{"vocab_size": 217, "parallel_block": false, "tie_embeddings": true, "lr": 0.015, "nesterov": false, "epochs": 4.6}
Rows from block 2 of a small autoregressive pixel model, named by matrix and row number. Rows with one number belong to one neuron. Each number is 128 + 32 x the weight over its row's rms, rounded and kept within 0 to 255. All counts start at 0. Numbers have three digits each. After the name is the row's rms in percent of the matrix's.
After each neuron's rows are labels from the 100 images, of 14976, where the neuron reaches its highest value: "strongest on" is what is common among them. Only what is clearly more common there than usual is listed. The data: microscope photos of single blood and bone marrow cells. In brackets: how many of the 100.
# fc1: MLP up (model.blocks.2.mlp.fc1.weight, 1536x384), inputs 192-287
# fc2: MLP down (model.blocks.2.mlp.fc2.weight, 384x1536, transposed), outputs 192-287

fc1.592 098:084065104155105127151060172139104113163050179173165129096058146125126054124126133176132143086096124097126136169171125144165141112139143099145148024111111122098174086138142117089079112198133121120129073173120214103079133149118159144092099083086144176129129119127113098127121159109154151140
fc2.592 099:167103138109125097082122129141109131089131128118105152098161138117139166155168126109089103145142135143111145090082104080116079137125158139215157164121138109154097097143147108180128108136057135172134181115117156065091146107171142091209184181143115076221119143084133172117107157100057072120
strongest on: cell type: segmented neutrophil (48)

fc1.567 101:105133163156139145096130086122167086092200184141109126151137139095116144167142099104120115162134102091122187107136075157105069098168097075133117115134140170160140095139143052160113106146108135098131091148172136143109182161080085155104121161161139100166174076151093112132127091207083083100
fc2.567 105:101165113099101111136129078123060110138079132115115119100103102147140093095129113126116165167159136137148125121163199125146149130178167100069130110170116102155104149094154172158058145163135141159125114160136046124182160089077150158144161161128125221091129109126128096121177203138055137147
strongest on: cell type: artefact (63)

fc1.417 105:122117105210083164044085158054054113125114092114150099115160154105151128152112109116071127143162120140149114118131161100159094144121069146151074114126094180153104145114170153110128096118149087161094079094117127162178118055112075081118127153132105160145185073104080134077174162117117150087
fc2.417 105:155135117082149125098169143159206066051145094141135131118132114104081152115113143148103141151086170151092127155075152111135117100117172067112153098092154151121101092125157133174150123095128157097088163119173177088145092147105104173123116088128123031142090131097104157149031130152114159113
strongest on: cell type: promyelocyte (40); cell type: plasma cell (37)

fc1.188 093:121107136114123133113084188173227162153151169122135063112146165095165114123072138074116146179182147160129135179168103082073117114165156151175118165138104134208114144113177132087103092070157100149141172181130128055130155064137131121161177110159113097109102126094138094094110179075102101103
fc2.188 104:135133138092163060178034114078177131145118116073141065145137107135105169128123143210124096114106143100166176109076091117103125096132133094164133066187135168146164161095118161151144119134159065065100164150138113137144125126110197156137140107140160087133144111095174136109103125136130102074
strongest on: cell type: artefact (25)

fc1.13 096:149150128105139095123134075161118112120120154156143114120113101167113090153150132188141121114129110094116132132113144122071128124092108061064155111078166149125087100091088157153118151200089071126163097182132072167171138082104146131118093141096144134152182091113185089093125173180126137143
fc2.13 105:159157170133082097156076154185126092140088154149112124158170127121141100099131168125078144085020121187120120162184138165096110114132134130084076055141121120121202129089158149080142130066128129110117140112084217101132124155146090146167161122153151176142100116075113117182129131098138134117
strongest on: cell type: artefact (28)

fc1.102 105:103117159094073148101114212169129086202147148146137153122076149150136116164091168167091134118090135145113170137149087150088162095088132124122098138110118131184131127135109121134173099150161130098137078123102178047149119135154090163170130106136117158156177161120177104148144111132100106132
fc2.102 106:058089117143174076148177091130169147116111180116159119133118115072125128144120090122113131136177101145121137150093110152132125173141079143146156154145149100086121157185166175090135132112068136135081156183148115065143112137110176129134074146108131102080087109183190118153105111148147137152
strongest on: cell type: promyelocyte (29)

fc1.219 109:153165106125157165119195167106106115162116124084128151102159130136125117155175140147127165081111068078106159127146112174118166159105142145115126119135124138188147169126112084198141092094195147099109129155203148118101139151114153131164142130153098102109079118123098099099167116134168119162
fc2.219 108:140129128084121113083159127131081092129142140115129101111158141173145104108117108107108162163161146167136179154140182173153121118114146097121171118162115053078146192095138140136131115091156116160062144155114116136150165132154124131164149108154136137125176097121131129131106157123113108129
strongest on: cell type: artefact (26)

fc1.139 103:180130102129122100109123130133112111133195119157117117127131069124096125162134163129067155170125091141130145086172052076153127110111069113126107128136177068076100139171108139122145088162143162104102056155125153114171122124082130108137113139075088122162156120147116152144179103157108181191
fc2.139 090:125108155149136137103117082119095145089119149112121115172138166100173121113107083158111129151121185103164110153130108159179143126154073133099165091130117144159134092061090142160066178115077130131080116095138182145154127166118108154170181153141075131109105186093163083151142116089139108124
strongest on: cell type: artefact (29)

fc1.671 102:127144156147105136178156098092139144118048140135127118195167143110139156134159187132193099076154175105107047068117087111128092159140127138139111137105096165113122146111121151134144187081128096083140155155127176124150155171133130134146140102077107093158150120177111143152192119151137127166
fc2.671 100:144117136073127122125140154141171082163182138133113081112147134114121101111154167180099116109157114176160116075116085123131105128102117107138085126162116157093125110119144210119137153106119092093163112160163068105123103178117118126144150103143139164113191119124116093171186126146108123105
strongest on: cell type: erythroblast (92)

fc1.9 100:106195124129135160096101149115108210056160100165168127144166137143146110113111107125065160134107085106128139118131151091105136130144109166190103163088109139153084104148130103162105175115138104092166099176073151130080127118098176092110110128166193138107103108134060143134123086145127127101
fc2.9 102:159145116131175165108132134088139174129159102134177199091133156149145087126183140062114125079138088149113091135121141093100158072122150111045109120097081094222157078191117134142118097197111078135129108110110113166153132148107134155195134083065137146127043141186089110159136151157113108167
strongest on: cell type: promyelocyte (39)

fc1.68 098:126094114108191117083146165123132095172111184153130141149136170119120184148074138138129093117126120168133212111096133104096161045125114141142110071115185119153180099120125141160138145166137087134097087193148139154158125155152100095148098150111128108169119125116109159130155116165165097070
fc2.68 102:138122116114149112166168118161141158154086141090170070068100140090099145092142176132169170170136151139106135164179177140110126124140144170083075077109155083204109155071116104153112124149170106118102147107183156122128156168100069118138121115142087162101129062115091155128115142160139094084
strongest on: cell type: artefact (37)

fc1.94 091:109106162100097132110140073115160160112096138155186129148094129081157165074195157112179119127110128163080133114127176156162111141072131159120190095089068120138140104130060114183152115101125125110131129082080104120122126152151085108146160151153144159089127151128091151090126119105101103103
fc2.94 092:109148120149129111113159151122124085123096120166109096127140093177170150102137144100090140155203085033118085074083151056120151115131157149116094131058160147131170149158091102110127122169139082114140140123081132113093087100085099135137165094108095094152177147076182155114122115183113135149
strongest on: cell type: lymphocyte (38)

fc1.62 100:165060123107091163158105142116094095092135116226043170124155095158178137139178144103149113184099135124173122145120151127090144090084111111085093137105147138218089112117170119147063162150146104174126103107143171104147169142136116182144111129122116135108168148063077130095135109166193163093
fc2.62 110:160180128116153141168112125152169139128126071152133153113144122134103130147118160140108141151095109141090170070066094145109130097166132096139137141151121152094098136050115107106128094169080107180100158096083139150133118115132121150138108092089138182143119050122141159177206142160117067097
strongest on: cell type: artefact (35)

fc1.346 079:149111152143131146101109200188143151149138156090116110145173135134111136089094159120123112092154174111144116108167127108189159137098147108133122116116118108130122137159134118157135114112171139144132145172145080143200126144096146140121154143089184102162200118095111138178110134120138151130
fc2.346 082:101074180142104121164174107127128145140159138139143129109109140106150089121175145050102123157135087165105140183126151171100157219178106163109155192085179143122141145104111132123087127163123116122110071140082164123156150143118090132088132206185099123170118092133140103142131115149126173149
strongest on: cell type: erythroblast (46)

fc1.113 096:100166064170149084101180104117111170078133139146142171075088165102152129098128149137103122108154132135099148160121129138092149157117117139133154136117160168094125130076076102172150129121173126095108067172159192117170094123103104146153078137142126115112135122169074137148100088162129113163
fc2.113 100:148173155098094120039148113160206193146111160121144110115157137107137085108133070117174145157136099090085148101130153138168148105096090143126112092145153099145091098120127157129151079152144090151167180072108169134113149065083133104112204140083106124123137053179177153093102127093104152174
strongest on: cell type: artefact (25)

fc1.505 100:155152099108155142123189123182112112100139067093163207106168090103160064187145115136110142073116099128087071149179133072105111133085127112180176145174128095121123115134117190092147111091086139160167110117188131115090144076117092056080093120085117208021150146131108153159103187154052201157
fc2.505 099:150145178118167146093141116074115184113136131134177177157158108090086151136158210113149146175143126179157108110168073181095163114096147173129165143105122057116172124123163087126099148132137131134073132123108140159124142135129118081124104136165159139188178091173080112091119098121173097101
strongest on: smear: peripheral blood (77); cell type: segmented neutrophil (68)

fc1.209 106:152117111212096199101087101087155153120167138073206124066132139146199149126122171122135155167183113104184094109163131134150105138123166102189140179151144047117161063124122107125178075110151160079127088109187107091103084092091121098128105129108151109128078134149140089123148097101096106153
fc2.209 121:198089094080140079196203160088119131129098142101121109192144105125124083124122140146111133144165179140029173188139094136153173129056105134099115131150144185141110163123092149072093170120149107098131124126154061111071156207165136103088141134088139092119122134108115154125136165106189159143
strongest on: cell type: promyelocyte (32)

fc1.507 097:121095146132119144186150064117121142136123169080103154169169113192158115112187071113130125148135044164186138074135076100094142128098109074091126143087122121140180054209144073127123125091135148106100105131140159153157132105095144156132089155127165122125114104147119058111106123128090136073
fc2.507 092:124079117133185102153148142142160131092109092077105150179080103151131150159116177139115200115132134108125071136109091112150117144151086189114144114130140162134162145180063164079123142184124124123129147103127108162172131072116138137094094108156193112100097093146085079178211171143117090098
strongest on: cell type: promyelocyte (30)

fc1.738 115:103107133168059176138086168120154115162113140143107085096166128131107099123132134074141117129126094168151129188131120122073084140186090166096138132123125112110137070107174135054106119113138204058143108103148129113124126094160121089200100105152129191116090128105117104123127184117120121094
fc2.738 110:103131188111135159133148146054159115133174077084061195175135079101179161099134068168209129130121095093146068127089135104187107105131167146138160069142125118183186131100089124185103105142204104182114170104118160109137041063171148115162104124107130103157085090116139136155086100139190166081
strongest on: cell type: promyelocyte (53)

fc1.155 108:144089113146063127159184159100109172121165136122148078072148120097143093128136089121153106108057098197133120165116167097108113128094148152135118163120130145193168158158159118118037133176143123156149152183162097113053147053164129086170166190144127120099137121135143139129151127098078136157
fc2.155 104:111133124181146120188131165087077137079077129145084186112084074136133147095092063137117119082092073104070135097149140092148144123080136129103123172106132085129123154139102134127131114156136103087150206174202116154092138085131148130118190092102098099111101086106111125152151115137177132121
strongest on: smear: peripheral blood (90)

fc1.47 105:100117168066134132099113077127089110170073180145160089124180171113108105090125108018095093174169102067068110216129108169113139160136153102095106098131118181127130123151183139105084125133112165115195113142077075149139125147114127180171103101130097098138153120108170166135095089113096130136
fc2.47 107:127109106123161098166114109125146119163159159167183088083177146063210136096107119104124133121126119101184117137157150174104090130099142149105123128141119185175070134100192099086095154101097156129129122124096105108112131129039122179129125109133178131146141150125135121113105097134103101138
strongest on: cell type: artefact (36)

fc1.217 096:152155080105070095125124085108164069146089121059155110169164069110131131108141175147104125157158152134125131139160059108124096089145158070141126116070175137122104114118166131146121153114115072113106169124125106128120110085129129135090147087102135068139183181125153171144109163162116127193
fc2.217 088:105137104134148132076097127145145086115125152123123056174139101108108131186149194145188165146152157127189119152086093140131133153139089091177165169172089127088163107104155107118157133133066144116154117130140120099156097118074134164184138154130118169168099162161116151095153108074188143096
strongest on: smear: peripheral blood (52)

fc1.619 094:137182147039112135146153110153129145098147088147162072153143121110150104175152095122132112072098197150138130105156117142129116117081191169134089158175066176101160107140137091169112121116137127119109094088168156088211140121177142109122174101088126167127135155153147141169113106122146099124
fc2.619 083:097096092136133083136141099121060161138120127119067143099118112126059171130125195104139163120096194118142131189145150133121144136153131137147138153125114105150155197105151154108188149159095151067066116135153143113163162076081129103104120086142151174129121101139110098053139149178141142124
strongest on: smear: peripheral blood (87)

fc1.722 100:181087111145124150091079213031146160122164172123088112150132116147115136125128111158182119130152127162159105102077183140159119088142097158160118156146103167137129130126142173145139097166149110168147119108059142110093177144107125114137136156044154158190168162136137113060189094135144180110
fc2.722 110:171132171131127172074138135123148158081167138180139117141139110098116129161080141143139186145093092085173098112147093115130135092162076103162171109087090126093180133138034129162018108101121172115083176096132091161178095099161165124082143049200125140089122175115121141134102097173101065109
strongest on: cell type: promyelocyte (27)

fc1.361 113:198076154085139125148096151074083099077095096105169128095175153076154142143137088186145146144115146093137147117135217142112121085163127132133096169128084123144114095106093109150121158103105102114145110110189135111135152075109099125137144133086188150120142131140119110117147204101131109068
fc2.361 112:131141096099115158120070097187140131159124113104123144127164146119146106154096087144104096170163144083105092111111128132189148097116154133144137098141157133121066041127111124074108078164183110183114123113164164090158141149100080160128163153128060111148085128158165151120094094203115128135
strongest on: cell type: promyelocyte (41)

fc1.704 076:117135098159056114085096168091115130116207153147086159159070153124176121135115103113172084096218168149169097096114194134156165101111115122110068181120106084126125166145128142116097143162134059121084111145125105123163097104105092126102131195126012147191163110084127162180077106142115178176
fc2.704 083:184115126121125087120149099148089150140164114137116085106196098145123122151109165111093187132105115121157129095101135169113106194131146092077134091152064147125145109136139094106175082117131173117137187126118125068122132180122151072128065178174139166163154139087120118145151112129127119116
strongest on: cell type: artefact (41)

fc1.754 104:123063146132128098145119096149146136117108133172077185150143149136125098135139098079172158123119102096084180108131089110114117098098142141078248146157137147151184135120137088140122091185146114158121127079067076165122163083091141137178158161134106121146143148163121128153134110182169130171
fc2.754 102:163196120091129135038166084134124157118177164151187138157154137143135159124149170145117144094075036217133161128120147154139104161166189140143162150132057094194208071106164122116084115114150104115100105152182097126143126115145156185141149104125180129162132150128168173093111161043098146120
strongest on: cell type: artefact (44)

fc1.458 076:103170072072137147130134127090139132217140071080109082143181118129122138164132155112120121148129167105114175074126125197124115122122147125190144101147104101093106104104135117129159139107137120144139057123123119106155159079111119103214092072142140140151067170150165113076112117202138085106
fc2.458 071:067149133143120185145170156140130155127099147180165146120132120148127102096133131111153122095137143155146173176166131120161147128085080129136150111153092122225144137120140170116152137128094061083141149181123125151119063126137134127122137178149146129135098159043164157143125195123169151120
strongest on: smear: peripheral blood (88); cell type: platelet (40)

fc1.272 106:129171160136140114174171090100040086099095020096125111148050049135081143112132137114126070100120164195094176092128123145089139113149119157119130175151146118145082110101163070141140099137182106181060135151130116112104088142133138121115089195148146134170115143097169225153144119131190121076
fc2.272 108:112149186152105139122087149128095144091166094097160109069089183119106134101153100096082127113166152071145093214075144109102136136068121145170119154137150172136140167100149187131061139123099198117157113158159172099116113122169154136103133114089126176049122154167138142103094125072108156100
strongest on: cell type: blast (41)

fc1.160 097:106077145134110114095120091166134101170138116118115098162091145147137129168104061143134107183124169155151148152127155174129157112165149136134041145065107137169149096184111140124090156081124167156092134162179152115089168157148138131078136144192040024096124146125149152156036136084154176138
fc2.160 093:155104150108120167164085128115093154167176123125135169164151144130158113183141121176135118060139151139148100071107124092118122160118138133126128148115096133128105192091103092143145150181173141163138123108092122108191097086115136118123187129054143137071099115110074085133158147111092123104
strongest on: cell type: segmented neutrophil (58)

fc1.430 085:172154149152106093124145050180112120113119188135095083120095098136107158053129177171169089163098145125130070175180140141130098161164161161186119126125072123091159092120127159151139175132123135161096164170095144181126119085140112152197133094053121129104166177111104145163141148096105120103
fc2.430 084:103093130132159118116134185135184150142187167144147185130142155170168118127104129130189144131096129150186097076041060162100153092115165046102148148142157110075119131118137161088125165147149127136067049127116119182127160160155120132108165048141142129108104146136111097078158112133141171125
strongest on: cell type: erythroblast (46)

fc1.77 095:131115102096162188125101093149161136101130169161121092113195145134128180145113162130100109102114141101161165146155134054196178171153089127089138136132127186164103062131162112175171142125143147121073105157141183163099146193099113144120074139169167084148089109143145154182154104133071146187
fc2.77 095:171134118106119097125176134064122099093126121127106092179129106151184122140144120098117157113151121092126139180111111161096090153151108108147078171159111104126147127134132151143094137188112157172187183168201091138176145133149117057140121149110100164142171122125084140104102143190152149160
strongest on: cell type: artefact (43)

fc1.573 101:128118110067131116134141161124140129083146097128092154140113175137150193182057165148129116170141102120144088126122091109116160190096098117132188068104064099130087136137132171167147153143159140096180068105138164178163159136122172132119107129137177171169124136157135167148136126173151147119
fc2.573 108:125186104147140122150097103142103101120105158124148079140099084099119077127116157170159110114080117182137088159134114101093132139145106124101118101129097119156129130060205130118140151126142111159140135103162107165113147148070151090148128068063080112104133082091124066173104161119124149136
strongest on: cell type: segmented neutrophil (61)

fc1.412 104:162156105117154101153076130085133118100124136099109150081177165198114112211131165124128152095070095072161182149148141106102141142118120129119100070141195179128119147101081130127111076078112146077123134169151105123142065108148135086048127121132175106052104086126130085094127139102178143069
fc2.412 100:142133096194168158162127101122105166144154134198123122110115066152109077150169091143105120094078125132114091103164081088038110125100131138155139120097058122070166105147144121049136152152074110181141108098126116108140136144098079116136082136143155166135119141124138137124076087178072156192
strongest on: cell type: promyelocyte (25)

fc1.371 107:071117091093205128091149172112147144098181108120147080163125094123052103128152140137083099111122135100122139110130160166087200113138157155116106126123082138130081163166084125086151113155061117078143138167084089089071155156084154137104154099144182107149079137110131146096094093120162132040
fc2.371 095:153172090133147118164117117100090144107181112191072117121094108136147087143128156102122147115127090186155099127119107106131162156172147074126110157085083121114171127141145134119120173150150053143163146142100135123144124112108127100153153150063075130132141143079110106098103137129120135173
strongest on: cell type: promyelocyte (34)

fc1.582 089:143125154144167118161123175160183150080079136134146144203135104133113133195178136133091136161122157174133133138112159096094136137196123140142085095129145139177125131084108063063129108073093132117129104129116101130105103157060151154131112143102108151114175160165120038119119123131128117104
fc2.582 100:112067191112094151177130141156103132134138125119104073063081086115110141128090182135182101142078144154139091143152154109078180053119135134113136078110116160178122154114180201115126128182179094080105126105129097121122102157100143135105108166075112165132104079089121155157131140166119175130
strongest on: cell type: artefact (40)

fc1.268 097:139119136072054097140155134134115100148176143118089144121108125113093163167164178157108150168146123105201144124100140166160128181114127113130138132073152102135162118107100091114159117141069117076126085141151174140104099094101102113127136130167140134126104120143113143029191084029142158117
fc2.268 104:063091086180135111102140123107128109121095141093166106093151103140146120087137131127087092146137160141134146097141154150134139116123106105122111136132110112138122119126121167125137177112125129101127162111051161137157165147140142139116090170099148128135160146166172126154189144145131121162
strongest on: cell type: segmented neutrophil (50); smear: peripheral blood (38)

fc1.364 089:142121173119123163145086142109157160160106118098163112176137112208106129114150103121133167100139130088113075134155060084114150138139116128182110126151155151169120049191132143134143157121137069111065175141147110161122099101112170094126223083170131116123092099154156140122116161126096108129
fc2.364 092:149142140156146124163177162118143043069161173151094106123116139063084136109133089124109084173159136140176136133136142108104144079100170119104131050147141174147189148158151170155159101131110061106100133085157118125058112110108093126104164169070144125134138146113100076148087150103154097027
strongest on: cell type: erythroblast (60)

fc1.488 079:161123161175057134143125179114120144139101110116126086148072102145167111108126103148131103128103110131124172086088158061115108111138138114099123159068079165143114138113100193128112138161110142153132158078151158166123083134143146142143162147139167170148087083165093109171103106125147109079
fc2.488 082:078134129098129108151140116145153128121145131142149178114165135130068190134097152152133126112166101114107130131175074164137117121175085074164133134133186140133191112160143060125109148135166124138097099115095114131150091105094120151120182153145076175111137188068185171148137147117147109124
strongest on: cell type: segmented neutrophil (44)

fc1.269 080:191088139099131103159152140112172098111154080084124128155084121153139146121091180117109155160120110192084118132138131110119193116148155028143140104086047092140143145175108117083103097132112180118157140112128104078082134113131211164113135145113073066094080188161162121136110079134165127114
fc2.269 085:140113153144084080129082098165106156114142080176157145107197134130178154126145181166121161111135109152154120140096119138077148156171131121108113116098143119121125117181148149093091160123188115173174101166152125069102121126118181123129114126105127149205102123113047159115151105136168154116
strongest on: cell type: blast (31)